Weights of a small self-supervised image encoder.
Model: 4.76M parameters, arch vit, activation silu, width 192.
Training: adamw at rate 0.002, 37700 steps, batches of 64.
Data: trained on regions of photos with short descriptions (Visual Genome), 101725 training examples, 23.7 epochs.
Rows from block 2, named by matrix and row number. Rows with one number belong to one neuron. Each number is 50 + 12 x the weight over its row's rms, rounded and kept within 0 to 99. All counts start at 0. After the name is the row's rms in percent of the matrix's.
# fc1: MLP up (model.blocks.2.mlp.fc1.weight, 768x192), inputs 0-47
# fc2: MLP down (model.blocks.2.mlp.fc2.weight, 192x768, transposed), outputs 0-47
fc1.479 035:62 58 38 73 66 50 58 51 64 44 28 50 49 48 43 74 58 52 36 45 41 52 48 51 48 46 53 52 35 37 56 55 55 51 53 56 42 46 44 59 39 45 54 40 48 32 55 44
fc1.480 036:46 52 45 56 39 43 58 34 46 38 33 47 51 43 16 41 60 56 41 54 47 53 64 48 57 50 20 41 50 50 60 50 52 56 50 49 47 45 43 59 43 48 36 49 47 46 54 48
fc1.481 144:47 49 55 49 47 44 56 49 50 53 54 43 47 45 51 46 40 47 43 49 49 49 61 39 70 96 43 51 51 57 92 44 50 48 45 70 53 44 46 66 55 05 58 50 46 50 51 39
fc1.482 033:58 59 47 52 44 57 61 45 51 59 29 56 48 46 28 65 60 40 32 56 44 67 24 53 53 52 32 46 29 54 52 52 43 56 53 48 45 48 54 61 42 46 62 58 55 58 51 43
fc1.483 035:64 52 46 63 34 70 60 58 48 55 30 51 38 47 20 44 58 37 35 53 57 54 57 51 59 51 31 24 43 38 59 52 51 57 48 47 45 74 42 61 58 44 32 56 59 48 58 46
fc1.484 036:44 49 43 64 37 54 61 46 49 29 30 46 51 46 32 48 58 53 41 64 28 45 54 54 52 48 35 33 62 33 65 48 26 54 39 52 61 41 43 58 52 45 31 32 70 21 81 47
fc1.485 036:60 52 45 67 38 61 53 47 42 51 32 45 52 44 14 52 58 36 34 51 65 45 60 51 60 52 31 31 43 41 58 49 55 54 49 52 44 62 42 60 49 45 37 56 61 39 57 48
fc1.486 037:55 56 46 59 42 68 59 63 45 36 32 49 45 41 30 38 60 43 43 44 46 45 79 51 56 47 41 51 41 44 55 49 43 55 57 54 44 56 39 56 38 49 46 44 61 43 63 46
fc1.487 129:48 19 56 40 57 40 35 50 56 50 37 59 63 61 46 51 48 59 51 57 41 63 46 50 44 56 55 55 55 40 24 49 51 69 43 50 53 45 48 27 47 65 37 61 47 44 47 67
fc1.488 036:54 56 41 79 53 46 61 51 63 34 28 57 59 44 48 43 55 67 45 54 33 48 57 54 49 46 47 97 37 38 49 54 38 46 51 52 52 28 50 61 47 48 66 28 46 40 57 40
fc1.489 036:58 51 49 78 46 55 59 61 75 43 36 55 48 50 24 59 61 50 42 59 41 54 42 50 50 51 29 34 45 41 54 58 48 50 53 52 48 61 51 58 61 52 44 40 69 40 64 41
fc1.490 188:40 30 41 47 41 39 48 45 39 46 43 48 20 45 66 36 57 40 64 49 42 33 32 54 52 41 56 63 36 59 52 49 40 51 47 63 36 41 36 53 60 42 53 61 37 35 42 41
fc1.491 039:40 51 46 61 46 31 60 47 27 34 34 53 55 44 48 31 57 58 47 65 28 60 58 53 45 46 38 68 37 41 56 53 42 54 50 51 53 28 45 58 28 47 49 40 36 45 53 43
fc1.492 034:45 52 48 63 39 49 66 43 54 49 37 54 44 48 29 58 59 64 39 64 24 63 37 52 48 49 30 54 45 52 58 55 51 55 49 51 47 42 49 58 48 48 43 41 41 47 37 41
fc1.493 038:51 55 40 86 53 45 58 57 70 42 35 50 43 51 27 54 62 61 44 40 42 52 64 47 55 47 38 36 53 46 59 53 39 52 56 52 43 54 39 56 38 46 54 38 56 28 55 47
fc1.494 032:49 55 42 46 38 44 58 53 59 36 34 42 47 47 18 45 66 45 39 51 58 44 58 49 59 52 27 16 52 56 63 51 58 63 52 47 36 40 52 60 45 47 28 54 60 43 64 50
fc1.495 037:61 56 39 66 75 51 61 63 61 53 28 50 53 48 39 60 62 56 39 52 41 47 51 50 50 45 57 55 37 29 55 53 46 48 52 52 47 48 37 58 30 47 55 44 53 40 61 43
fc1.496 033:55 54 46 69 50 44 61 51 62 34 29 58 41 41 51 55 59 36 33 49 43 51 60 54 45 46 46 59 30 37 54 55 53 57 50 58 44 47 43 58 39 46 48 40 49 34 53 42
fc1.497 153:50 27 42 56 45 48 45 52 52 49 41 42 54 69 46 51 35 53 32 57 60 48 35 52 41 22 60 52 31 58 52 80 51 54 52 50 50 49 42 74 55 97 41 51 44 46 48 83
fc1.498 039:61 55 44 85 56 62 61 60 65 52 37 51 43 48 31 68 62 42 39 46 46 52 56 49 55 46 37 71 54 41 53 51 56 50 51 41 52 65 43 57 51 49 44 59 75 45 60 43
fc1.499 037:50 53 46 50 47 53 57 60 39 44 31 49 56 44 17 60 60 30 33 49 57 57 59 56 54 52 36 14 45 35 56 50 43 57 47 49 40 41 42 57 50 45 31 63 68 42 59 47
fc1.500 151:52 34 63 58 52 51 25 50 52 44 32 42 50 62 59 46 40 55 46 49 52 69 51 39 49 52 43 46 45 32 34 55 50 64 47 54 47 45 62 35 35 47 40 55 41 58 57 60
fc1.501 037:45 53 51 53 41 47 59 51 54 39 31 52 65 44 15 43 52 56 36 58 29 61 42 54 51 54 28 22 48 40 59 50 36 61 51 52 56 43 42 60 40 46 36 63 46 49 68 47
fc1.502 036:48 51 43 71 50 60 60 58 63 57 35 51 43 50 14 53 61 57 42 60 52 54 37 48 60 49 31 35 58 40 59 55 50 48 50 47 50 73 54 59 47 46 54 50 51 47 55 42
fc1.503 037:52 55 48 78 51 47 57 54 65 30 31 57 43 44 37 32 63 56 42 57 39 48 36 50 53 47 38 33 44 49 56 53 49 59 48 55 50 44 51 58 37 47 72 23 54 45 55 43
fc1.504 242:46 51 28 55 38 31 49 48 45 50 60 51 45 42 43 48 69 55 42 37 41 20 46 45 57 53 60 53 59 53 50 54 51 62 44 54 57 52 31 54 53 43 79 45 50 57 53 53
fc1.505 035:59 60 49 64 41 55 58 60 57 37 40 52 48 40 24 54 58 44 42 46 40 54 66 50 47 50 40 67 33 44 53 53 44 58 58 60 34 41 51 63 29 49 55 52 56 59 48 42
fc1.506 161:43 54 46 48 71 51 54 46 41 48 70 41 54 63 61 41 60 49 43 70 41 24 60 51 41 62 32 51 51 43 45 54 43 42 62 53 24 39 37 58 48 48 59 47 51 40 39 39
fc1.508 033:59 60 45 69 52 48 63 46 31 31 33 53 63 43 44 29 64 42 50 44 48 52 69 47 48 48 43 75 32 42 53 51 51 60 51 49 44 40 43 59 21 49 63 37 42 52 53 43
fc1.509 201:60 53 65 58 55 58 49 61 59 56 59 35 56 61 48 59 44 63 12 76 57 45 51 57 44 56 44 58 60 59 51 35 61 40 54 76 65 55 43 43 62 55 64 57 65 52 64 57
fc1.510 176:42 37 53 41 52 31 34 42 44 47 14 45 50 61 50 41 61 54 56 49 36 64 49 29 46 59 58 38 68 45 34 55 40 70 47 39 41 46 47 38 40 53 30 54 35 50 46 58
fc1.511 036:50 57 36 71 53 38 58 42 42 32 34 46 55 49 31 44 58 67 46 46 36 52 50 52 54 48 37 54 50 53 61 52 25 55 50 46 53 46 40 57 31 49 45 56 47 31 57 48
fc1.512 036:52 59 48 68 43 56 64 53 55 51 39 53 40 46 30 62 59 48 37 53 41 63 56 48 52 49 26 74 45 46 55 49 49 59 49 49 51 44 42 59 44 48 45 60 60 53 51 43
fc1.513 160:45 54 52 52 28 40 58 41 41 41 34 30 43 51 50 42 78 45 20 48 18 25 42 28 52 47 74 51 65 58 54 43 40 43 56 40 39 44 51 51 61 46 53 37 39 32 39 43
fc1.514 037:58 50 50 76 30 57 58 65 51 45 32 53 40 44 27 58 52 50 28 55 38 45 49 57 55 49 39 08 49 35 58 56 47 55 53 54 41 54 37 58 54 45 29 47 71 42 67 49
fc1.515 163:62 45 49 60 52 54 48 59 58 68 36 63 42 67 64 58 60 51 24 55 33 53 67 36 57 85 30 70 65 47 64 41 61 53 52 60 49 54 49 49 38 22 73 57 55 61 54 34
fc1.516 145:50 36 48 35 58 51 17 47 48 47 38 49 38 47 54 47 37 38 52 46 52 52 47 24 62 21 65 54 50 60 42 51 50 60 53 49 36 46 52 69 54 74 50 50 44 53 40 69
fc1.517 039:61 52 42 77 45 42 60 64 51 43 34 48 48 46 24 47 64 53 48 41 56 49 73 47 56 48 33 45 53 38 57 48 55 58 46 43 42 52 38 54 39 50 51 51 52 36 70 47
fc1.518 035:46 57 39 78 42 47 59 50 41 28 41 48 56 46 44 39 53 71 46 50 26 46 75 53 52 45 40 57 47 37 62 52 42 53 55 53 54 44 33 57 19 49 35 40 61 34 59 47
fc1.519 038:46 48 36 91 71 36 61 46 64 37 29 50 47 49 44 50 69 63 52 55 42 48 71 46 47 43 41 54 52 35 54 53 50 51 45 51 48 45 36 53 48 49 38 33 55 29 70 45
fc1.520 038:54 51 40 83 53 38 58 59 77 42 34 49 50 47 17 74 58 75 44 45 33 54 53 47 51 48 31 56 54 40 59 54 40 49 46 55 45 39 41 58 48 51 38 49 60 33 67 43
fc1.521 039:57 57 43 72 49 54 58 48 45 41 31 55 50 44 32 48 61 63 40 58 45 49 23 50 56 51 34 56 44 46 56 53 29 48 53 51 58 47 49 58 36 50 56 41 72 53 59 46
fc1.522 175:38 26 61 48 65 33 53 44 48 42 34 42 42 53 45 39 37 68 50 49 39 49 42 47 49 45 38 42 29 39 34 54 36 55 40 52 55 49 48 44 45 55 52 55 46 56 56 64
fc1.523 037:49 57 44 77 38 51 60 47 63 41 43 57 43 49 44 49 58 63 41 66 40 50 27 51 54 48 33 06 51 48 59 58 47 52 45 54 41 35 65 60 48 47 44 29 43 52 50 44
fc1.524 143:50 38 52 49 47 47 22 52 54 46 46 45 54 62 54 51 42 60 44 43 51 61 45 30 45 53 67 46 44 39 33 56 49 65 49 47 42 50 55 34 42 47 38 50 42 56 52 55
fc1.525 143:44 40 48 52 44 42 81 40 44 50 41 57 39 67 58 42 71 47 66 48 35 45 43 61 24 45 61 42 50 61 68 45 46 29 49 36 40 45 50 71 52 68 40 55 43 43 41 57
fc1.526 208:54 60 41 51 55 54 46 52 50 44 55 49 72 29 57 55 40 52 71 55 58 47 47 65 50 61 62 46 43 49 11 22 52 55 48 52 57 55 60 01 56 33 47 45 51 43 58 34
fc1.527 112:52 59 44 46 71 58 59 42 36 34 45 12 53 50 60 44 47 38 50 62 44 30 62 49 34 56 55 50 59 43 42 33 49 35 60 43 36 41 53 56 60 55 64 37 47 29 43 41
fc1.528 155:56 37 46 52 46 57 54 55 57 63 46 31 45 62 59 57 45 48 41 67 46 41 51 67 35 91 40 63 47 57 79 37 60 35 59 78 65 60 53 50 52 30 64 58 55 63 53 46
fc1.529 104:57 57 48 45 68 58 59 45 42 33 43 05 52 50 65 48 52 38 52 57 38 29 67 54 34 53 55 54 62 44 44 32 54 35 59 40 39 49 50 52 67 53 63 41 49 34 42 40
fc1.530 131:58 27 52 34 53 54 40 60 51 63 49 38 44 60 58 56 38 49 24 56 68 48 47 57 53 29 61 63 51 55 45 56 59 47 54 76 53 64 37 60 52 73 42 64 60 42 58 67
fc1.531 034:48 49 46 73 43 38 60 45 55 55 36 56 39 49 17 63 63 61 41 67 49 58 25 48 56 50 24 32 50 39 57 58 58 50 50 52 51 56 63 61 48 48 57 42 55 56 57 41
fc1.532 038:40 52 53 57 31 50 62 43 41 31 37 52 52 44 17 36 55 50 44 63 31 54 55 53 51 49 28 14 53 43 56 51 31 61 46 49 57 41 46 58 49 46 35 28 64 37 62 46
fc1.533 190:50 56 48 49 59 50 46 50 54 46 53 54 62 35 69 51 45 51 71 58 43 53 64 60 61 88 49 57 60 49 43 10 52 51 49 56 58 49 56 12 54 06 60 47 51 55 52 27
fc1.534 033:52 51 43 57 51 38 59 56 43 40 26 50 66 44 39 38 54 41 40 59 38 61 67 55 45 47 45 45 30 31 55 55 35 56 49 54 49 35 35 59 25 47 50 47 48 41 61 43
fc1.535 035:59 51 50 69 32 58 63 58 45 45 38 58 29 45 32 50 63 42 39 67 48 55 26 47 59 50 28 44 51 39 58 53 46 55 48 46 52 57 49 58 41 46 45 53 73 43 56 48
fc1.536 035:56 58 50 49 38 63 62 56 51 38 34 48 53 40 12 42 57 51 41 51 36 48 68 53 51 49 37 36 46 41 55 50 41 58 54 55 44 46 41 59 32 48 47 46 59 53 62 44
fc1.537 032:53 61 48 85 40 54 57 39 69 37 32 58 44 51 37 50 60 30 34 56 39 51 41 52 51 49 38 18 38 49 56 54 46 55 50 55 47 46 60 62 60 45 47 26 59 50 60 42
fc1.538 033:49 57 47 66 38 45 62 63 48 41 37 47 61 47 48 43 58 47 40 56 44 50 73 53 48 48 46 80 28 28 56 54 46 54 43 46 38 35 48 61 40 51 53 54 28 50 53 39
fc1.539 038:66 53 43 89 37 68 58 65 56 35 33 51 39 43 35 54 53 51 39 48 42 43 74 55 57 47 39 21 49 39 57 53 49 57 50 56 49 67 30 55 39 48 21 52 75 36 65 44
fc1.540 035:52 54 54 59 38 57 59 40 50 53 33 56 50 46 21 47 59 56 36 63 53 58 35 48 55 51 41 50 40 35 53 54 46 52 52 53 46 43 59 63 57 46 67 42 54 52 64 40
fc1.541 035:54 49 44 76 22 67 62 49 67 36 36 51 37 48 38 44 64 70 49 71 32 43 59 50 55 47 33 44 56 52 61 54 44 58 44 51 49 57 43 59 44 49 22 24 63 42 71 48
fc1.542 147:49 48 41 60 31 38 58 41 46 38 46 26 34 52 44 50 55 55 40 51 42 03 41 46 47 62 64 45 53 48 48 40 42 45 58 44 37 49 47 58 55 48 82 45 35 37 46 44
fc1.543 268:44 35 44 69 63 35 47 45 43 49 64 36 45 59 58 45 47 55 54 60 53 18 35 57 43 49 44 57 30 44 47 42 39 63 51 48 33 41 40 53 42 55 68 42 37 49 49 53
fc1.544 157:48 27 65 46 53 34 31 49 56 44 20 42 51 62 46 48 52 62 48 51 44 72 45 33 52 59 52 36 55 33 24 55 48 69 42 46 49 48 49 27 37 52 36 63 45 53 52 66
fc1.545 037:42 59 48 55 31 48 60 50 49 42 43 51 46 43 36 47 59 45 48 65 38 61 55 50 48 48 32 89 38 55 54 52 49 53 53 60 40 57 60 61 39 49 61 38 43 52 38 43
fc1.546 039:51 50 43 93 54 54 58 54 55 40 28 49 52 46 29 50 59 55 41 51 35 46 60 50 56 46 47 60 54 35 54 50 61 52 47 48 55 53 42 57 63 49 40 38 55 34 77 45
fc1.547 179:48 36 55 32 51 57 47 46 49 52 57 15 50 64 60 49 42 42 23 67 50 34 67 54 44 67 34 53 64 51 54 32 65 39 57 86 60 59 70 45 52 38 62 66 47 64 51 55
fc2.479 077:40 51 50 44 29 73 70 59 45 51 50 46 47 61 36 57 49 33 44 55 47 52 53 83 50 50 51 29 62 44 51 55 63 33 77 22 53 79 55 66 35 51 56 37 45 54 68 40
fc2.480 069:62 52 49 66 44 37 52 54 42 71 52 61 50 51 29 55 48 31 50 56 60 66 49 60 56 52 57 61 63 59 54 53 63 36 67 21 60 55 50 57 38 53 57 15 57 43 55 52
fc2.481 106:49 20 51 44 45 44 42 43 55 47 57 40 50 52 67 53 48 59 50 54 40 43 62 32 47 95 54 50 38 54 68 18 40 61 37 63 49 37 38 39 50 17 50 75 55 48 35 47
fc2.482 079:69 51 51 53 43 60 63 61 42 58 51 54 60 66 24 59 50 33 50 60 48 56 50 75 67 52 55 20 66 55 53 53 70 29 64 26 60 77 59 52 55 50 54 22 37 40 64 61
fc2.483 081:60 51 48 62 46 70 70 51 39 46 50 61 51 55 19 55 48 31 44 51 66 46 50 73 55 51 53 41 64 33 50 53 64 26 71 18 58 69 57 80 49 52 57 20 63 52 63 42
fc2.484 065:58 51 51 65 40 63 59 57 39 50 51 60 45 66 35 41 48 31 28 49 55 69 51 79 60 51 56 63 52 44 52 55 57 38 74 15 55 68 50 76 71 53 49 11 50 48 57 30
fc2.485 072:67 51 48 53 45 51 70 46 43 59 50 54 43 61 25 56 49 36 47 60 51 58 50 63 50 51 53 67 73 45 52 56 54 31 72 20 58 64 53 65 43 52 65 18 47 55 62 43
fc2.486 070:53 52 48 50 39 46 60 44 45 85 51 57 44 59 26 56 48 49 56 54 52 52 46 57 55 51 54 44 65 65 55 54 87 36 76 23 56 54 59 49 44 53 56 28 52 48 51 55
fc2.487 146:54 44 53 54 43 62 76 51 47 55 64 61 51 59 28 38 44 37 40 55 58 61 48 66 52 49 58 39 53 47 58 53 71 27 75 26 71 71 58 63 47 55 47 26 42 54 62 41
fc2.488 071:33 52 54 40 37 36 65 60 55 57 52 42 57 61 23 37 51 35 45 56 50 69 52 82 41 51 56 23 50 50 54 54 71 45 79 28 58 74 48 61 42 51 32 36 47 40 60 46
fc2.489 074:63 52 53 46 43 70 67 59 44 38 52 56 63 62 16 49 49 40 51 58 48 54 52 82 53 52 55 20 60 36 53 55 62 22 63 22 60 75 58 69 43 50 66 17 43 47 58 36
fc2.490 143:50 18 50 50 37 57 38 40 35 44 74 56 45 72 41 38 59 48 48 57 54 52 59 59 61 57 46 55 32 64 86 52 63 55 68 39 72 57 37 75 45 75 57 63 49 61 46 45
fc2.491 063:41 51 52 73 33 43 56 65 41 54 52 63 50 59 32 47 51 33 36 53 49 66 50 84 60 52 56 31 64 68 54 53 61 46 68 24 61 66 49 64 51 53 51 19 56 34 53 49
fc2.492 075:47 51 53 47 35 57 62 75 47 34 51 50 63 57 26 53 50 32 53 55 45 56 52 87 64 51 54 31 55 47 53 53 59 36 63 20 60 74 52 60 47 51 63 18 43 39 54 48
fc2.493 074:36 51 49 65 34 51 71 51 40 51 51 49 34 56 36 60 47 35 41 51 46 51 52 83 49 50 53 38 58 47 53 55 52 37 61 16 52 59 57 73 33 51 64 16 63 58 64 32
fc2.494 079:61 51 49 57 45 69 60 55 39 57 51 60 52 53 32 53 48 40 36 51 61 40 49 66 57 52 53 45 59 42 51 54 59 34 63 17 58 74 57 60 45 51 59 13 46 52 63 38
fc2.495 084:43 51 50 44 26 59 70 50 42 57 50 45 55 54 34 53 48 35 49 50 47 60 53 85 51 50 53 43 59 54 53 53 71 39 73 19 51 65 56 69 50 51 53 27 57 54 61 40
fc2.496 076:36 52 51 50 37 68 63 57 44 57 51 49 57 61 19 46 49 31 38 58 51 51 50 72 52 51 53 26 59 39 51 54 75 33 75 19 55 78 53 64 38 50 58 29 46 46 58 40
fc2.497 102:47 71 42 41 61 40 40 49 56 47 44 58 47 28 63 55 66 60 61 68 45 40 49 43 45 47 39 57 38 47 39 42 42 64 35 70 43 34 49 39 44 30 51 70 56 58 46 60
fc2.498 073:58 51 52 64 32 50 74 61 43 35 51 48 59 46 38 49 48 46 33 50 59 66 51 82 41 51 55 41 59 45 52 55 63 27 70 20 56 78 55 60 52 51 62 27 43 48 59 36
fc2.499 078:60 50 48 71 39 82 61 52 31 72 50 61 55 65 33 64 47 41 45 57 58 46 49 73 64 52 52 61 68 44 51 54 66 28 70 08 60 55 62 63 62 51 56 24 42 46 61 48
fc2.500 166:51 30 55 49 42 59 64 52 50 55 86 57 49 56 25 43 45 38 40 57 58 59 47 65 54 50 61 37 54 45 63 46 69 35 72 27 65 69 63 60 50 53 50 18 40 55 56 40
fc2.501 067:62 52 50 79 38 55 58 70 44 65 51 62 52 68 44 71 49 25 59 56 34 63 52 67 63 52 54 48 72 56 51 54 65 35 70 08 61 67 47 57 59 51 50 16 48 39 49 44
fc2.502 075:55 52 52 61 36 54 76 58 43 48 51 47 47 50 28 56 49 48 36 48 55 66 53 73 47 50 55 50 58 43 53 54 59 30 73 20 59 71 52 68 47 51 55 21 61 47 59 38
fc2.503 074:45 53 50 52 46 44 74 56 48 43 51 51 47 58 20 52 49 42 39 56 47 42 52 86 48 51 54 17 65 57 52 55 61 35 67 21 54 77 57 56 40 50 49 18 48 55 56 41
fc2.504 181:49 50 24 65 43 51 51 45 59 43 95 30 47 49 47 47 49 16 46 57 51 41 46 48 48 58 63 57 69 68 47 50 32 51 45 54 54 45 30 42 56 64 56 28 48 32 46 53
fc2.505 076:67 53 51 57 39 62 69 53 50 66 52 58 51 63 20 57 50 42 56 59 53 52 48 54 62 52 54 42 66 70 56 53 79 32 69 26 55 61 48 50 49 51 67 25 38 54 51 50
fc2.506 146:52 49 49 48 39 50 68 38 39 57 47 61 55 52 16 27 43 33 49 45 55 56 44 67 48 44 52 42 44 44 66 43 71 25 75 22 62 68 59 68 58 48 51 18 44 56 57 39
fc2.508 076:49 52 49 47 37 43 65 47 39 70 51 55 48 48 23 50 48 42 50 55 55 49 47 60 66 51 56 23 59 64 55 54 90 32 74 32 53 62 55 45 47 52 54 23 39 45 54 50
fc2.509 118:48 29 39 48 44 65 57 45 53 46 56 73 46 52 35 38 60 45 44 46 52 61 59 65 61 60 58 39 56 42 66 66 72 53 55 27 62 68 83 54 55 67 43 31 55 71 48 50
fc2.510 176:52 32 54 54 43 62 75 51 48 56 73 56 50 56 28 41 44 39 37 57 58 56 47 64 56 47 57 36 48 41 58 46 70 27 71 26 69 70 61 62 50 55 46 19 43 57 57 39
fc2.511 071:46 51 52 59 35 49 74 59 42 57 51 56 40 53 32 55 49 31 49 51 48 71 52 72 52 51 55 53 54 52 53 54 50 37 69 23 60 65 49 65 47 52 59 17 56 57 67 44
fc2.512 074:65 52 51 64 34 38 65 69 45 46 51 55 46 48 24 59 49 34 45 52 49 69 50 76 61 51 56 51 59 54 53 53 77 30 60 23 57 64 51 42 53 51 58 17 41 43 47 47
fc2.513 110:50 53 41 39 49 54 51 46 48 44 53 55 52 62 31 24 35 42 54 42 61 66 36 51 54 53 62 30 69 63 55 54 62 46 66 45 52 43 52 56 41 47 62 35 51 37 34 56
fc2.514 075:61 52 51 60 47 80 70 49 39 43 50 59 58 66 19 54 49 34 40 54 56 49 50 80 47 51 53 50 66 42 50 54 51 25 71 08 59 85 58 77 46 49 59 18 50 60 57 30
fc2.515 107:51 53 44 56 36 42 35 52 53 50 49 34 44 40 56 57 54 46 58 26 41 51 16 55 41 21 85 62 59 56 22 36 40 58 46 66 45 45 29 53 58 43 47 61 49 41 47 68
fc2.516 164:58 50 82 47 25 48 51 58 52 53 34 46 53 43 31 52 64 55 37 49 42 51 47 55 34 35 34 41 41 47 24 82 56 46 62 59 46 64 41 46 54 94 60 53 52 55 46 51
fc2.517 068:44 52 47 72 37 38 60 46 35 67 51 58 31 44 39 59 46 44 20 51 60 61 48 73 51 51 57 39 66 54 54 55 78 32 61 20 51 60 59 65 42 53 61 19 64 50 60 30
fc2.518 066:39 51 50 59 35 34 63 48 40 75 51 60 34 52 42 53 50 33 46 43 56 70 48 67 65 51 54 49 60 48 54 53 75 41 72 21 54 52 50 64 59 54 41 30 65 53 59 38
fc2.519 072:23 52 49 50 27 40 55 41 33 60 50 52 48 54 36 51 47 40 24 53 58 53 50 85 46 51 55 24 59 52 54 54 71 40 61 22 49 58 64 65 47 52 45 28 41 51 58 30
fc2.520 063:43 52 52 71 34 57 70 59 39 50 52 60 54 61 36 52 49 32 25 58 60 69 54 73 55 51 57 40 65 35 53 56 63 28 61 16 53 64 51 68 45 53 60 26 62 46 60 26
fc2.521 074:66 52 53 44 47 28 77 56 52 45 51 46 55 61 29 53 50 40 51 52 40 63 53 85 55 51 57 38 63 62 54 54 54 30 63 31 58 62 52 63 51 51 51 13 47 54 64 53
fc2.522 156:60 38 49 60 39 60 73 52 45 52 68 67 53 59 22 53 45 41 37 58 56 65 44 69 55 49 72 34 49 54 54 51 66 31 66 23 52 66 61 63 45 52 42 13 50 52 47 44
fc2.523 087:52 52 52 43 45 70 66 58 48 43 50 48 60 57 22 46 51 40 38 55 56 43 52 82 61 51 55 42 56 45 53 52 57 32 66 18 59 90 54 69 60 50 34 22 52 49 60 40
fc2.524 178:51 27 54 50 42 59 66 52 50 56 90 55 50 61 28 40 44 41 40 58 56 58 46 64 54 47 59 37 51 43 63 42 68 34 72 28 66 70 60 59 47 53 49 17 41 54 56 40
fc2.525 130:47 76 47 47 59 48 35 43 54 49 14 44 48 48 69 54 37 63 55 56 45 51 61 37 44 49 27 51 54 55 43 45 40 68 40 66 42 39 40 41 52 47 43 72 57 53 42 54
fc2.526 147:48 53 37 54 52 53 52 45 50 50 24 45 49 55 52 51 63 61 50 35 57 55 56 48 52 23 54 51 42 53 42 57 44 51 41 60 43 49 51 47 46 27 50 60 48 47 51 48
fc2.527 119:58 50 55 43 48 63 70 53 49 57 50 65 56 56 24 50 30 35 45 27 59 58 50 66 55 49 62 45 43 62 78 52 70 34 73 26 61 61 62 69 43 41 55 31 48 60 60 42
fc2.528 124:46 74 48 48 67 41 41 53 50 47 53 50 47 44 70 57 53 72 65 60 39 47 64 31 47 79 30 56 55 50 59 49 36 60 29 69 43 30 63 39 53 54 50 75 56 56 40 59
fc2.529 114:58 52 52 46 48 64 72 52 52 56 53 63 56 56 29 50 29 38 46 28 59 58 51 65 57 52 61 45 43 65 77 55 73 33 75 28 60 60 61 69 45 44 57 37 47 63 58 44
fc2.530 097:62 61 45 67 55 49 64 44 67 47 62 54 58 36 35 44 48 44 47 51 49 53 76 61 47 30 55 54 48 59 23 61 70 30 64 30 61 59 38 60 54 55 40 45 48 53 60 49
fc2.531 087:63 52 52 64 46 63 62 57 42 42 51 49 57 61 28 51 50 42 28 55 53 54 53 79 56 51 55 37 62 44 53 53 57 28 59 09 59 83 55 63 46 50 50 12 49 43 61 42
fc2.532 067:67 52 51 76 46 51 56 60 37 63 51 66 57 60 31 53 48 26 42 53 47 69 50 73 62 52 56 57 62 50 52 53 67 33 58 13 59 74 54 55 54 52 58 09 36 39 49 48
fc2.533 130:49 62 40 53 54 46 47 56 56 49 28 48 48 55 56 52 64 52 53 59 50 46 65 44 46 39 43 53 43 52 54 71 47 59 43 62 48 37 51 45 48 26 47 59 50 49 46 51
fc2.534 066:33 52 49 59 35 53 56 49 38 63 51 61 47 63 30 54 50 32 37 55 50 52 48 68 59 52 54 20 68 56 52 55 74 39 82 21 60 58 54 73 53 52 63 29 46 45 53 34
fc2.535 077:68 51 51 49 46 46 76 58 45 34 50 54 58 52 14 49 47 28 45 48 48 60 51 73 57 51 56 48 59 48 52 53 66 26 63 25 55 68 51 66 47 50 66 02 48 47 63 49
fc2.536 069:59 52 48 65 37 42 60 55 47 75 51 60 59 63 28 64 50 40 52 54 38 64 48 60 59 51 53 45 68 70 55 54 77 38 75 18 54 60 53 53 47 52 52 23 49 45 48 62
fc2.537 087:58 51 52 51 48 62 64 59 46 44 51 52 66 66 15 42 49 33 41 62 64 44 52 80 55 51 54 29 58 35 51 55 60 30 66 26 57 75 57 70 51 49 44 21 50 51 64 35
fc2.538 074:32 52 49 54 29 71 64 54 44 61 51 56 64 44 13 48 49 36 39 53 59 63 49 76 54 51 54 49 67 62 53 53 73 42 80 32 53 78 51 62 49 52 53 27 46 44 55 44
fc2.539 079:46 52 47 61 41 70 72 44 38 62 50 62 58 62 29 58 49 41 37 51 64 45 48 73 53 51 51 40 63 48 52 54 78 40 69 12 54 72 62 71 56 51 59 41 51 58 55 30
fc2.540 083:61 53 51 51 47 54 64 57 44 47 50 49 50 55 11 52 49 36 51 53 68 50 51 73 44 51 55 42 66 55 53 53 75 28 68 21 58 83 48 67 44 50 54 15 55 46 52 43
fc2.541 069:53 52 50 57 43 48 59 48 43 64 50 63 69 58 21 48 49 37 46 55 58 55 50 78 63 51 54 43 54 53 54 53 77 50 61 20 53 66 62 69 51 52 48 27 48 51 63 38
fc2.542 107:57 55 25 57 70 63 69 60 63 45 73 37 54 61 35 59 25 42 56 46 61 57 60 48 59 50 58 58 69 73 65 53 63 39 60 33 69 50 45 62 45 43 50 23 46 50 58 46
fc2.543 134:49 47 68 44 43 59 57 52 56 52 52 56 52 49 29 49 48 37 44 53 47 62 83 66 54 62 48 48 56 53 67 54 65 46 66 33 70 73 46 60 57 40 44 36 51 47 54 47
fc2.544 164:53 37 54 54 42 62 72 53 47 57 74 56 51 57 27 42 45 37 38 57 58 59 47 64 55 48 58 36 51 43 58 48 69 30 73 24 70 70 60 63 49 55 48 17 43 53 56 40
fc2.545 077:47 52 54 54 42 47 65 65 52 60 53 56 54 60 02 48 51 41 50 61 57 57 49 70 65 51 57 45 57 55 57 53 68 37 65 33 61 73 49 50 54 51 46 13 47 44 52 54
fc2.546 067:43 52 49 57 38 54 64 50 42 42 52 54 57 59 33 53 47 53 18 56 63 51 52 84 38 51 53 28 67 57 53 55 58 42 67 08 54 69 59 66 45 52 49 24 62 44 58 25
fc2.547 118:48 54 44 54 69 58 77 30 54 52 42 70 46 58 41 36 50 48 45 52 50 76 43 62 56 66 54 37 72 55 64 60 52 49 49 35 71 65 81 53 52 57 42 17 57 65 43 51